config = dict(
    norm='layernorm',
    batch_size=64,
    weight_decay=0.2,
)
Rows from block 4, named by matrix and row number. Rows with one number belong to one neuron. Each number is 200 + 30 x the weight over its row's rms, rounded and kept within 0 to 999. All counts start at 0. After the name is the row's rms in percent of the matrix's.
# fc1: MLP up (model.blocks.4.mlp.fc1.weight, 768x192), inputs 0-191
# fc2: MLP down (model.blocks.4.mlp.fc2.weight, 192x768, transposed), outputs 0-191
fc1.92,098,200,237,192,232,230,214,151,127,215,190,204,152,266,167,207,163,198,228,237,152,227,194,255,217,218,148,217,205,159,180,201,204,223,194,176,206,174,194,176,194,202,213,217,182,227,201,157,227,167,229,200,197,187,220,173,263,223,174,212,167,227,207,218,183,213,189,212,167,188,161,217,178,124,159,188,241,178,223,195,208,189,179,186,162,235,197,172,201,180,174,202,238,238,239,208,201,207,262,222,200,220,187,187,214,125,210,136,233,180,201,210,173,186,187,209,156,152,263,219,193,136,186,203,212,181,176,245,177,241,223,182,174,215,225,171,206,187,213,168,215,191,201,205,258,188,216,269,176,218,196,197,226,183,240,171,168,192,228,236,137,241,173,215,169,185,272,195,168,252,185,246,232,253,200,130,205,206,214,208,167,141,186,231,195,212,193,215,150,201,167,194,237
fc2.92,100,202,191,205,234,211,200,205,188,169,213,200,238,252,208,191,191,192,208,232,177,175,205,255,154,197,197,149,187,193,215,233,207,209,196,199,255,212,198,206,175,167,194,160,240,222,215,257,171,158,203,206,224,226,197,199,189,215,192,236,175,173,182,234,210,212,213,217,152,159,204,190,233,236,234,140,145,212,266,183,178,162,210,247,253,191,179,188,217,195,153,128,172,181,195,194,185,241,258,229,191,239,187,251,171,205,160,200,167,154,206,205,197,238,151,207,175,161,219,229,192,208,187,235,164,269,211,274,205,200,227,242,168,213,209,201,181,183,196,179,164,245,162,193,195,219,217,204,155,144,217,212,183,289,216,245,194,182,173,193,275,224,179,174,246,209,223,250,184,192,193,198,182,211,220,235,214,203,201,183,194,194,199,168,192,178,128,229,200,255,226,224,127
fc1.93,109,183,209,208,162,197,205,261,199,224,198,260,228,246,171,181,228,285,218,221,183,168,176,144,216,163,203,184,223,234,148,224,207,202,201,163,216,204,188,188,187,157,212,182,194,139,232,122,230,185,139,181,209,219,203,251,206,197,219,210,189,181,185,197,222,170,174,133,257,196,204,202,186,231,217,191,146,169,200,210,212,170,180,194,210,205,183,172,155,228,196,183,168,222,221,164,215,216,205,179,139,144,205,165,226,186,176,213,218,207,229,233,193,173,211,210,197,202,201,187,207,215,198,235,244,193,241,228,309,229,165,198,169,192,203,214,200,228,197,210,163,229,192,197,153,156,235,204,207,178,274,191,215,228,171,155,193,210,191,205,168,201,215,170,204,227,199,213,197,251,212,258,213,238,204,213,235,183,224,223,163,249,265,206,190,214,288,244,185,235,178,162,200
fc2.93,109,202,146,188,252,215,200,219,232,173,178,250,225,228,191,275,214,169,259,227,230,221,179,217,205,196,198,202,256,186,221,237,225,246,182,211,173,207,186,191,154,195,187,272,218,202,190,149,195,231,176,225,204,192,245,196,178,171,256,217,170,177,162,224,214,210,163,177,179,255,223,216,214,185,247,193,254,235,218,198,190,204,197,189,201,177,189,224,181,196,208,203,224,175,190,214,192,209,210,157,212,228,216,225,195,250,204,238,165,229,206,243,172,186,216,239,194,230,139,167,195,181,244,161,254,223,280,153,244,166,186,165,227,174,155,255,231,227,173,213,224,198,214,180,197,164,150,158,194,172,220,150,189,142,209,167,231,198,196,222,230,203,239,213,228,197,166,195,224,146,166,190,151,185,173,197,233,241,190,165,216,218,193,185,223,256,247,211,232,171,221,143,153
fc1.94,097,209,202,188,226,233,214,180,228,181,238,220,246,174,185,196,228,207,188,255,199,182,187,243,252,272,210,234,176,155,201,290,221,210,188,231,206,160,227,213,209,130,202,219,249,198,219,165,197,217,167,187,253,202,209,161,187,188,179,283,205,195,215,174,197,208,224,186,160,206,258,175,217,212,192,185,123,175,146,168,161,241,138,207,233,184,214,174,192,178,188,223,219,174,234,206,155,232,200,179,190,226,192,182,151,125,195,254,222,170,210,195,225,263,235,217,101,192,157,229,179,169,221,184,192,197,220,232,237,199,186,155,181,177,207,240,211,214,188,172,193,241,220,167,220,187,210,164,235,186,183,183,208,203,257,197,147,235,152,200,166,222,163,222,179,176,220,226,235,160,186,217,203,211,211,203,158,174,197,223,195,206,243,204,206,200,217,182,179,225,215,184,201
fc2.94,097,151,196,182,219,161,238,188,237,221,174,196,199,208,191,218,142,218,177,224,202,159,141,191,209,161,209,212,206,174,170,205,203,182,173,166,188,188,166,153,214,160,209,236,221,208,251,200,221,201,223,215,183,190,264,192,196,160,165,195,208,237,226,234,199,282,184,175,188,221,169,201,213,193,246,236,218,166,141,198,196,259,240,186,227,177,258,230,185,171,222,188,199,191,168,271,231,177,205,183,188,186,167,220,196,151,157,234,210,192,206,226,170,189,157,206,240,173,156,209,141,158,171,189,149,191,175,191,205,153,229,208,207,223,223,250,189,217,229,184,173,240,221,221,234,146,202,179,203,208,245,192,167,164,225,180,150,186,152,198,189,233,206,266,244,226,252,218,250,214,209,197,224,182,177,137,187,219,198,198,194,271,189,168,213,208,254,251,252,214,219,210,166
fc1.95,101,159,183,206,225,210,214,162,224,241,207,203,161,194,195,156,192,201,170,205,242,258,227,165,226,187,175,216,168,233,189,218,254,239,223,233,160,235,221,178,167,167,220,194,153,173,191,188,167,200,247,244,214,142,163,139,209,209,143,173,232,211,180,225,154,215,225,189,202,195,177,230,224,213,154,182,201,189,193,201,243,188,225,209,175,207,232,267,205,139,227,199,175,232,215,168,251,160,150,196,230,168,191,151,210,272,281,203,165,207,226,201,194,231,204,161,187,159,199,183,172,126,243,172,180,190,213,177,235,219,218,171,222,201,157,210,223,192,171,234,202,217,210,216,253,129,190,226,178,184,137,191,171,161,185,244,177,214,197,160,207,185,186,166,231,211,169,226,198,218,152,202,181,212,244,214,198,187,220,198,154,200,204,170,234,251,194,184,183,242,221,172,236
fc2.95,102,175,176,183,196,201,195,125,178,199,221,159,249,246,222,197,160,185,173,167,185,162,184,261,191,214,228,228,175,186,150,148,222,139,226,187,246,243,240,219,196,195,195,228,169,185,233,236,167,215,243,188,247,190,213,205,255,198,188,211,254,229,194,160,224,277,196,152,182,167,167,186,242,180,179,206,160,220,200,236,176,281,222,182,157,259,241,147,209,213,159,253,167,171,222,186,216,204,155,203,194,200,174,230,167,221,247,202,195,165,207,220,143,157,196,185,210,239,229,166,231,163,199,181,181,244,227,188,179,227,194,186,207,189,207,228,174,181,198,240,213,216,211,161,181,224,228,144,191,237,165,181,219,186,195,182,147,181,197,229,203,232,163,216,202,225,231,197,233,191,185,241,164,217,194,213,211,177,180,241,220,157,181,230,240,245,226,209,196,200,145,190,159
fc1.96,093,152,182,278,207,226,209,214,179,205,197,208,185,194,192,229,188,195,196,211,197,201,198,190,227,152,170,218,175,209,221,102,219,201,215,158,163,147,247,202,209,173,185,233,214,193,192,248,179,203,151,209,208,233,209,217,180,280,179,190,197,192,227,255,225,194,225,258,205,232,193,183,172,194,228,178,164,198,221,182,146,177,195,183,136,270,206,224,206,261,168,132,143,257,210,191,181,228,225,192,210,228,232,213,211,264,221,242,153,202,146,201,150,184,173,194,210,167,186,246,203,173,133,194,177,157,208,194,209,232,243,227,262,186,188,176,197,201,240,171,202,193,170,199,219,190,175,190,227,232,185,211,242,245,200,177,249,237,198,144,209,196,206,187,146,218,176,202,185,201,116,200,178,211,184,182,208,219,234,169,214,215,195,179,179,223,193,151,203,223,187,214,192
fc2.96,091,229,205,183,210,184,215,203,217,239,243,170,216,206,198,204,179,212,195,168,195,233,184,173,219,190,179,171,210,191,185,192,171,230,189,269,233,205,155,216,226,253,151,193,218,211,198,206,176,199,158,151,257,162,209,231,235,262,219,227,166,181,164,144,245,162,232,213,163,205,183,212,216,187,178,199,182,233,208,221,258,232,197,230,173,264,229,200,198,158,167,213,241,201,162,241,206,178,225,205,227,182,242,181,195,144,236,170,276,174,259,222,191,160,221,152,236,161,189,197,153,181,143,226,197,223,211,196,164,246,227,243,217,210,216,207,170,164,217,140,235,210,216,167,273,219,213,203,175,214,186,245,178,202,213,241,228,229,159,141,191,220,130,207,195,159,231,159,250,214,164,197,222,191,198,189,235,208,201,179,186,218,221,145,205,181,244,222,213,237,183,178,193
fc1.97,114,188,191,220,220,183,262,195,187,142,221,250,206,221,228,150,221,206,160,226,238,191,194,203,209,178,165,181,183,134,214,198,197,187,198,183,182,173,219,150,159,153,258,180,194,138,175,254,201,192,198,219,134,167,183,159,143,229,212,186,181,182,195,208,244,213,247,243,211,230,216,200,224,212,166,152,208,186,216,192,200,206,160,213,172,176,255,176,186,205,210,213,208,187,214,202,170,217,201,194,181,150,218,187,203,213,176,225,224,174,257,196,197,227,192,153,236,229,226,214,185,152,240,211,194,181,244,182,251,146,196,206,223,243,130,237,224,215,199,208,224,236,161,242,174,185,220,185,221,214,191,193,208,189,250,204,179,169,189,183,143,234,137,232,134,224,253,272,213,215,198,185,236,231,230,236,196,204,227,182,159,183,164,267,198,192,144,239,218,196,239,216,217
fc2.97,111,237,178,154,167,180,218,202,230,182,222,212,166,192,178,171,195,169,185,218,191,149,177,213,192,176,196,237,196,171,192,194,218,171,284,240,226,222,152,197,171,197,175,214,131,198,182,205,221,199,186,248,216,202,180,156,193,174,185,206,179,180,155,186,149,200,159,191,167,192,189,208,186,169,169,185,206,230,177,244,228,257,163,173,128,189,153,198,169,208,185,227,174,141,199,206,242,211,252,182,187,225,225,232,195,177,199,207,198,129,150,199,192,221,234,199,169,202,223,212,209,224,222,149,208,239,221,197,209,172,206,270,218,164,211,159,193,190,222,218,172,156,206,228,247,196,198,186,263,209,156,179,226,156,217,205,194,186,165,248,235,187,177,124,233,197,195,211,189,212,163,145,231,199,202,246,204,202,141,184,189,227,199,193,229,155,103,149,192,196,149,198,168
fc1.98,101,212,184,213,189,135,184,215,228,225,201,201,242,229,178,225,183,184,209,183,160,191,221,181,166,253,227,234,170,197,174,183,153,189,232,197,232,211,182,190,197,183,184,197,152,212,208,231,242,189,230,239,197,188,265,221,192,182,165,255,216,199,196,176,216,142,168,228,216,184,121,195,259,160,198,183,149,224,161,242,236,210,220,175,206,241,196,192,212,186,232,214,200,176,177,182,190,242,196,242,171,205,188,156,222,196,176,227,141,203,230,164,156,197,175,211,209,224,249,245,176,208,194,153,204,230,154,186,210,160,135,192,206,219,191,183,185,173,176,238,227,182,235,223,146,200,195,224,236,192,150,186,197,151,206,233,202,239,217,226,153,162,246,173,145,143,210,170,203,168,280,181,156,162,224,202,185,176,206,181,169,164,170,150,231,198,234,211,179,169,205,262,242
fc2.98,101,144,186,188,265,186,184,192,195,227,202,193,222,228,202,232,197,177,233,120,175,202,170,197,180,190,161,194,154,223,185,224,191,183,232,214,161,183,258,145,241,206,167,221,215,251,216,206,242,231,194,180,221,199,228,215,193,228,196,195,176,240,181,164,207,204,245,180,166,194,243,166,257,177,212,188,170,206,217,203,234,241,202,154,185,161,231,224,183,242,185,174,157,181,151,175,172,198,194,223,220,206,193,199,199,227,169,194,259,170,215,181,220,199,208,195,158,175,227,190,182,212,205,244,195,167,220,160,242,275,224,196,171,172,234,216,218,199,233,208,151,176,164,149,256,269,194,185,195,184,212,212,208,230,175,143,202,207,161,229,249,202,195,197,191,210,216,171,201,189,214,235,176,182,236,254,212,208,183,280,251,259,184,252,203,202,208,268,278,219,240,199,183
fc1.99,098,171,223,193,208,202,249,164,168,180,200,214,172,200,225,167,213,192,201,214,177,186,245,186,218,170,203,160,231,152,196,197,207,140,215,159,225,163,169,215,131,203,237,231,266,172,158,139,229,186,224,216,216,246,198,201,240,240,225,245,203,141,217,207,203,238,263,175,191,216,198,225,206,199,204,203,195,194,180,174,194,220,223,170,102,222,248,236,151,194,204,258,235,198,213,257,213,165,267,252,198,170,144,169,201,227,216,219,217,198,200,213,232,170,177,218,197,184,214,231,180,223,181,171,224,204,161,172,184,285,245,224,233,247,195,203,199,158,203,231,219,187,186,174,178,216,240,170,172,199,209,199,163,237,184,140,170,221,238,192,239,210,148,205,218,203,218,190,178,222,148,235,243,175,207,210,153,155,221,221,161,216,199,187,186,205,161,202,187,219,212,224,231
fc2.99,104,250,216,191,133,201,180,178,224,271,167,189,177,202,195,195,197,202,214,194,237,223,173,184,150,175,179,168,217,222,222,171,229,201,200,193,242,226,193,210,187,214,202,206,202,218,244,194,171,191,253,172,166,131,200,189,232,185,158,240,183,209,203,137,235,202,204,232,163,214,174,193,180,219,200,169,148,169,267,171,203,180,147,187,121,237,215,191,176,245,161,195,168,202,222,159,210,209,149,188,203,188,225,177,199,276,174,174,159,175,152,201,230,230,228,166,167,186,204,199,136,186,244,217,150,255,206,161,254,202,260,197,177,193,204,160,194,193,178,219,179,217,180,200,226,173,218,236,211,232,158,174,212,195,183,222,246,218,164,195,203,244,234,212,198,211,227,276,168,219,221,195,242,168,225,182,183,222,173,198,199,219,220,140,170,185,127,240,223,195,171,216,205
fc1.100,099,211,134,215,211,231,202,238,197,236,195,153,187,198,155,217,235,230,262,166,256,193,213,184,197,233,195,168,197,224,168,179,246,211,180,227,168,216,154,216,208,149,210,171,172,197,257,164,205,215,175,218,135,221,168,226,163,176,218,184,139,179,204,202,255,206,227,191,242,160,227,172,157,195,206,209,167,283,202,209,228,160,209,212,218,222,150,170,180,187,140,164,238,211,274,218,203,208,197,224,186,166,210,183,191,202,194,261,222,219,263,198,216,232,163,219,190,209,217,188,175,201,170,186,227,214,197,175,190,245,183,188,167,223,249,178,208,227,186,252,152,183,210,131,209,237,253,183,188,120,223,185,179,192,194,210,271,184,254,184,174,224,178,188,179,187,189,231,185,179,196,174,249,202,175,186,158,248,211,184,190,212,193,193,163,189,171,219,188,190,182,251,196
fc2.100,104,233,214,182,263,222,226,205,220,186,197,216,174,174,190,197,189,176,176,178,178,164,209,183,215,264,179,247,188,181,222,215,215,217,197,209,229,189,234,219,196,203,161,219,219,210,191,181,255,257,149,262,220,176,209,182,213,147,196,217,188,213,192,177,172,209,147,199,199,185,215,201,216,165,139,204,214,205,152,180,235,214,178,194,190,166,203,175,187,278,202,160,219,167,225,167,228,197,220,133,254,152,212,176,221,181,213,172,198,211,170,237,262,183,183,164,226,201,218,208,197,188,226,178,201,208,215,249,202,205,214,168,261,231,241,165,197,152,191,166,217,190,217,170,253,235,124,139,176,163,200,241,224,235,180,203,195,139,213,189,199,126,242,220,164,166,212,140,199,250,232,187,227,217,171,187,171,205,145,143,172,170,165,215,167,213,200,189,208,188,134,213,181
fc1.101,098,242,171,241,187,207,251,203,206,200,200,174,223,251,149,189,234,182,198,215,142,264,226,182,193,193,189,213,197,176,201,176,218,194,155,158,175,218,216,194,189,235,234,209,264,177,244,212,245,251,214,261,253,208,220,229,209,188,205,210,189,234,220,211,217,173,214,193,189,156,249,183,186,167,220,211,173,215,204,210,188,153,255,161,237,230,201,170,222,192,177,200,183,252,156,173,170,180,196,253,184,257,126,208,191,170,181,200,228,141,179,231,169,166,205,250,219,185,200,217,187,167,195,203,211,246,221,247,252,174,204,197,227,169,198,155,172,186,183,198,229,142,160,149,217,187,208,185,206,244,214,227,176,182,200,174,180,198,165,227,225,195,152,186,164,221,241,174,215,185,224,201,231,195,209,181,229,148,215,213,186,125,175,165,219,259,249,202,197,215,131,146,176
fc2.101,091,176,179,149,167,183,171,203,236,249,237,238,209,207,243,209,151,185,214,243,169,250,190,180,201,140,245,159,224,250,157,263,179,167,184,231,199,239,217,172,180,159,198,192,187,187,190,196,209,216,131,184,225,243,257,171,188,184,243,161,206,204,177,206,208,241,220,200,166,192,256,186,186,195,234,256,213,174,233,158,138,174,221,196,189,175,223,176,216,224,261,222,213,173,209,214,209,184,227,206,212,244,234,239,191,215,173,167,199,189,149,209,241,172,240,216,205,214,193,136,191,235,202,225,208,124,216,192,236,249,227,215,217,177,238,183,235,226,190,221,230,202,187,183,239,220,198,220,236,254,196,176,218,163,196,205,137,186,151,246,214,207,227,188,171,219,206,236,239,160,223,213,202,182,148,242,199,172,219,202,224,218,214,177,251,260,157,211,223,210,220,203,170
fc1.102,090,246,213,155,144,188,262,204,175,200,213,218,246,233,206,222,197,188,204,236,224,204,217,154,245,202,214,202,233,183,133,213,210,215,237,165,205,140,209,203,199,176,173,228,262,170,211,269,194,195,193,175,203,203,214,156,229,202,112,212,179,211,238,198,172,206,215,197,187,193,235,160,173,208,200,222,166,231,211,183,184,218,140,184,210,137,242,226,230,210,164,207,196,191,252,173,201,192,228,176,216,169,177,168,193,176,194,208,207,244,219,236,146,190,245,161,202,227,250,209,262,184,186,202,173,211,162,163,186,121,224,195,191,228,203,184,203,228,171,168,180,178,234,188,185,174,170,191,180,127,219,202,182,212,216,202,217,182,221,207,178,216,106,208,185,185,230,219,219,234,198,215,195,219,227,177,124,193,146,154,221,154,245,241,213,217,200,244,211,187,197,201,143
fc2.102,088,245,188,224,223,171,220,193,181,195,203,222,176,189,162,196,258,230,208,213,207,234,152,193,186,165,214,181,208,218,271,230,269,228,180,245,189,189,223,167,206,184,220,216,151,214,216,255,176,236,248,244,240,220,183,243,204,190,262,201,225,216,210,206,230,228,219,156,242,211,216,137,212,186,236,161,199,233,185,202,181,199,195,141,253,179,129,180,223,216,229,212,167,160,184,231,171,149,187,190,169,206,223,161,189,234,192,150,172,178,241,235,146,198,198,213,270,209,192,188,231,198,176,190,204,117,214,220,231,228,212,209,259,221,204,225,197,202,229,217,182,215,207,208,198,178,157,163,214,202,217,180,197,117,184,200,211,241,203,227,163,192,213,196,163,164,250,192,188,226,184,245,234,197,216,162,169,151,239,174,175,154,161,206,197,203,187,145,227,183,162,224,222
fc1.103,090,211,158,134,164,127,210,223,134,214,196,194,214,197,186,235,173,165,207,201,161,160,196,168,202,199,208,240,176,236,188,181,220,211,197,202,222,197,247,177,238,190,159,204,190,178,207,223,193,186,241,168,171,204,145,196,182,186,233,158,164,207,170,164,163,204,229,179,218,245,271,213,228,192,164,227,188,191,200,190,221,211,215,188,209,214,165,198,222,168,182,181,189,110,175,171,194,196,150,194,200,144,179,217,142,208,155,230,134,173,175,189,177,262,220,241,211,172,220,220,175,177,165,212,215,197,157,258,185,171,217,232,208,186,217,235,168,182,204,195,177,202,277,201,187,179,217,172,149,216,154,240,217,224,192,146,181,206,194,238,264,207,207,158,214,176,182,185,185,215,170,150,189,152,230,210,184,245,239,198,143,206,161,154,220,194,243,202,184,249,175,206,239
fc2.103,097,261,175,174,236,252,174,152,167,178,214,229,235,158,208,209,219,231,180,180,187,195,205,205,200,191,199,165,220,189,180,190,281,179,205,264,147,191,194,247,289,137,120,257,224,188,220,166,161,233,198,149,194,206,193,198,197,203,189,263,225,183,201,186,157,197,250,201,178,209,229,221,208,165,176,185,198,190,232,178,224,212,211,137,157,186,175,222,175,187,153,156,180,200,229,248,192,209,188,240,152,150,220,201,180,182,225,235,242,176,196,242,167,224,224,198,219,221,215,198,165,251,200,213,220,232,150,193,180,177,228,216,192,185,197,198,180,215,173,199,220,168,238,152,172,231,187,214,131,173,255,239,245,160,209,242,222,174,201,226,209,186,197,222,173,189,193,214,173,205,201,174,172,208,219,153,245,204,196,175,217,188,177,238,159,189,224,229,219,178,227,190,142
fc1.104,101,205,179,238,164,212,225,212,205,174,214,184,180,202,233,286,233,200,203,201,209,230,199,222,272,168,213,172,190,267,201,227,98,181,218,200,214,164,189,208,196,195,163,277,184,179,252,183,203,242,221,201,183,238,184,203,218,202,164,226,187,196,161,181,216,179,181,212,227,242,191,180,200,216,210,211,201,193,184,212,224,169,204,252,145,182,217,218,214,265,204,153,196,176,193,187,186,229,225,167,217,227,132,229,197,184,217,229,239,179,216,161,173,219,184,268,198,215,205,251,155,220,182,243,211,211,227,205,206,105,129,189,157,205,194,196,187,216,137,175,236,215,176,154,177,175,219,200,180,165,245,175,165,184,209,220,204,237,184,161,155,220,208,199,144,174,218,194,224,273,198,167,232,163,225,200,206,223,204,240,164,215,212,232,173,190,212,201,236,206,182,195,167
fc2.104,108,203,180,171,215,151,181,162,244,110,232,197,195,208,199,249,220,195,259,211,191,155,195,216,197,223,182,179,218,179,196,209,255,166,193,148,217,196,253,169,202,224,187,205,178,184,191,226,213,217,189,154,243,190,189,208,208,156,229,198,226,130,226,212,248,151,219,210,225,172,207,167,211,235,282,182,181,175,145,216,226,137,168,203,177,218,205,222,215,197,202,157,198,220,187,165,189,195,211,184,213,175,201,247,255,187,237,195,172,212,231,150,202,175,224,306,207,167,246,183,165,174,191,211,143,173,173,217,248,209,169,200,226,210,194,164,256,212,193,195,135,240,177,179,233,224,195,218,244,219,237,183,204,167,219,163,215,205,225,219,215,213,167,200,187,223,224,198,170,178,159,194,202,212,189,196,207,180,190,280,213,241,269,214,200,238,190,212,174,168,197,236,183
fc1.105,107,146,184,204,166,190,172,182,227,217,204,238,223,251,227,177,225,167,181,219,184,150,187,171,196,202,197,159,234,173,232,201,257,181,186,202,233,251,203,219,168,200,186,117,141,152,195,195,249,239,226,186,165,201,231,200,196,233,214,241,188,233,177,240,227,235,216,257,211,204,189,219,240,191,185,184,241,247,138,200,220,179,164,222,182,202,182,229,247,221,193,219,258,184,232,184,157,196,220,166,189,186,185,208,202,218,175,202,203,207,190,169,172,221,162,177,200,152,188,192,161,196,282,217,180,237,205,233,224,225,184,261,210,224,203,189,237,198,214,218,223,247,200,248,207,221,250,234,119,217,217,154,199,230,209,159,233,181,196,169,167,220,198,241,271,216,234,233,189,222,235,183,215,220,132,278,207,146,183,204,198,175,171,217,200,222,182,227,206,176,198,204,209
fc2.105,110,196,224,180,197,212,186,189,176,191,265,189,186,214,173,159,206,238,180,203,192,196,166,184,206,222,171,228,199,153,237,189,177,194,170,247,172,170,221,179,202,238,184,245,214,235,222,222,227,171,217,241,223,191,204,240,122,208,240,226,208,191,172,176,224,219,165,228,152,211,192,247,195,197,174,188,204,258,175,195,225,201,205,191,220,178,206,222,208,163,180,208,166,160,217,118,217,218,201,203,188,175,113,240,206,179,174,190,176,177,218,144,235,203,184,213,276,225,218,162,256,202,170,198,270,241,159,195,83,166,188,225,201,212,189,154,216,213,185,198,213,177,239,209,251,245,153,187,205,195,173,193,241,162,143,206,193,213,185,151,150,144,183,180,208,247,221,210,215,148,190,220,211,168,150,198,234,243,188,225,197,205,191,199,202,208,197,194,221,229,165,208,212
fc1.106,100,201,156,203,174,177,174,190,194,241,209,177,227,127,200,232,235,207,188,185,172,191,204,177,180,170,251,232,224,175,231,234,218,178,199,170,202,184,212,184,196,207,239,150,165,206,271,250,199,145,212,228,156,216,205,185,192,221,177,221,204,226,186,201,205,223,199,247,187,267,225,148,203,233,223,257,200,194,194,205,185,169,227,182,237,166,213,207,184,211,217,231,132,214,189,186,172,165,249,187,190,217,216,216,216,170,134,169,208,237,171,231,222,192,199,178,164,153,177,204,157,233,193,239,229,204,221,249,230,224,193,167,215,185,227,220,157,208,228,213,196,239,154,242,161,199,230,278,187,230,216,165,268,219,200,221,241,169,140,238,210,208,210,159,164,200,178,257,240,201,177,184,203,157,194,241,179,196,259,230,210,185,293,245,194,176,227,182,223,184,218,201,182
fc2.106,109,201,233,205,174,212,188,248,187,157,186,248,181,162,262,188,159,146,203,174,170,218,193,172,192,166,258,236,180,204,251,221,167,228,197,193,193,179,238,156,221,215,192,182,172,216,184,223,180,187,214,259,113,239,215,174,219,200,253,194,182,171,171,216,230,142,224,250,135,181,249,223,217,223,160,267,191,220,175,206,205,191,207,194,172,220,181,166,185,199,201,233,230,151,216,222,197,270,182,181,177,203,215,226,188,232,193,169,252,167,238,227,193,210,277,233,196,209,261,212,145,189,210,200,232,246,223,165,187,233,146,170,166,189,212,189,169,159,192,160,190,183,220,188,160,200,238,211,203,249,194,220,220,142,223,192,123,171,195,217,215,222,193,202,224,233,218,199,161,187,164,235,227,204,196,182,209,203,195,213,184,182,230,245,148,221,208,232,224,178,201,180,224
fc1.107,099,185,219,149,233,176,157,173,210,198,214,155,222,167,234,199,225,172,221,231,201,168,188,202,193,148,219,230,185,222,209,254,209,175,200,156,178,234,211,192,180,259,199,195,231,201,193,209,161,216,229,202,225,217,280,239,218,221,177,170,142,215,210,147,229,246,130,199,234,193,210,178,155,211,227,206,190,219,253,110,179,197,224,243,163,180,214,135,233,210,214,220,208,210,151,163,201,160,180,225,199,174,226,237,133,201,175,197,185,189,230,150,166,152,230,189,236,227,261,218,173,166,190,189,159,201,192,183,237,169,163,174,217,272,197,207,236,195,211,200,224,208,160,244,203,159,191,195,204,204,258,154,191,171,225,238,185,181,204,139,200,216,204,223,216,199,224,174,199,206,216,235,253,167,202,180,255,196,209,183,195,214,206,218,181,196,149,215,233,217,222,149,236
fc2.107,099,200,220,165,231,191,192,185,223,198,215,180,221,216,245,234,213,177,235,126,173,161,224,238,206,225,155,170,110,149,187,194,175,162,226,190,197,165,135,210,207,168,176,213,204,196,170,196,235,178,215,257,207,179,182,229,146,228,173,258,245,161,229,237,166,205,192,226,190,168,166,257,217,209,152,228,147,219,165,253,245,170,208,245,205,227,156,190,221,224,201,232,213,267,198,186,234,173,222,233,168,173,199,193,206,212,195,167,202,181,217,215,150,219,170,164,213,210,186,180,197,162,232,197,154,195,187,223,150,164,169,238,254,202,152,205,224,242,210,173,232,188,233,165,182,217,210,183,215,219,159,184,233,205,232,225,171,210,196,140,195,172,191,205,186,191,235,198,200,231,189,209,212,190,218,265,154,198,212,206,207,227,203,232,177,280,142,230,163,169,188,212,190
fc1.108,091,186,219,245,158,147,229,240,250,197,207,190,202,190,176,176,227,239,186,177,171,186,163,230,156,189,152,204,168,234,198,199,279,186,189,172,164,242,151,223,168,222,212,220,218,227,179,143,200,211,161,256,202,191,217,250,201,176,145,200,163,231,199,217,193,171,196,219,168,180,138,243,196,176,184,225,156,231,185,233,188,170,224,285,148,205,232,204,232,195,196,167,199,198,217,216,177,219,163,192,193,156,185,230,177,208,206,190,182,179,210,211,211,187,259,178,192,193,270,231,224,190,228,194,205,157,227,175,165,186,164,138,155,208,211,189,226,206,202,220,166,208,200,249,211,181,198,187,236,203,232,223,218,156,169,164,195,170,136,212,155,194,187,186,139,181,215,254,196,245,197,177,186,188,190,120,214,237,239,208,183,151,215,230,211,186,173,227,151,227,208,144,191
fc2.108,093,247,219,162,186,235,236,218,234,184,205,175,207,197,245,239,205,214,292,197,239,219,226,211,183,200,147,203,230,212,195,147,186,227,193,199,211,168,213,233,226,187,233,279,262,200,151,199,213,247,165,206,224,222,249,209,179,226,270,223,156,178,204,234,211,165,215,160,195,189,232,166,190,182,142,166,214,220,206,170,207,200,177,220,206,221,253,177,196,161,262,217,225,204,192,173,170,236,186,191,219,194,233,216,284,216,186,186,253,202,196,209,173,217,223,222,173,215,176,198,173,211,228,228,193,230,164,202,171,192,261,245,171,219,221,197,152,186,199,198,220,172,170,237,208,224,191,199,204,234,157,249,232,197,185,215,164,191,177,236,228,200,247,156,151,180,198,198,138,208,170,229,223,170,201,306,213,203,202,221,207,221,182,166,173,198,243,162,156,191,206,192,198
fc1.109,099,243,181,194,165,187,193,212,211,222,251,256,193,199,194,184,156,200,237,271,246,207,222,242,207,238,184,208,170,217,216,179,232,182,234,177,199,267,192,235,233,217,220,247,190,177,203,159,198,213,147,222,176,233,153,205,211,254,163,189,235,212,207,156,199,187,224,178,238,210,220,203,219,140,195,212,211,162,222,157,195,205,155,173,186,188,215,216,166,194,183,215,170,165,187,155,168,255,176,178,236,116,248,211,244,161,218,225,159,201,189,181,193,241,217,192,188,206,200,201,244,250,169,214,193,229,208,229,214,189,201,157,245,221,217,160,170,151,215,167,213,211,162,145,164,184,203,210,207,204,240,206,247,185,204,251,181,218,140,270,151,191,198,181,156,163,261,195,193,164,192,211,226,193,205,206,184,194,222,154,226,216,134,207,234,218,168,234,161,147,212,212,181
fc2.109,094,165,193,194,190,205,233,215,189,193,137,169,191,146,200,158,194,214,200,176,207,237,228,185,253,173,243,196,167,162,231,165,196,156,157,194,224,219,170,233,196,243,244,179,209,175,197,206,215,149,215,209,167,216,208,231,235,224,266,228,233,174,257,184,175,175,160,211,253,195,225,205,214,188,200,188,243,186,179,222,236,241,170,221,216,183,197,246,238,257,202,213,181,180,230,228,161,228,220,225,183,181,228,180,216,181,223,222,160,220,189,201,206,251,179,169,167,238,229,208,170,177,209,228,254,157,218,249,195,234,254,152,233,206,219,208,150,218,201,223,234,220,204,241,236,200,205,227,259,221,201,238,179,216,174,188,253,186,171,202,208,109,201,168,232,183,184,248,214,174,238,213,222,270,219,209,165,170,163,166,222,177,233,157,218,201,230,174,185,239,233,260,164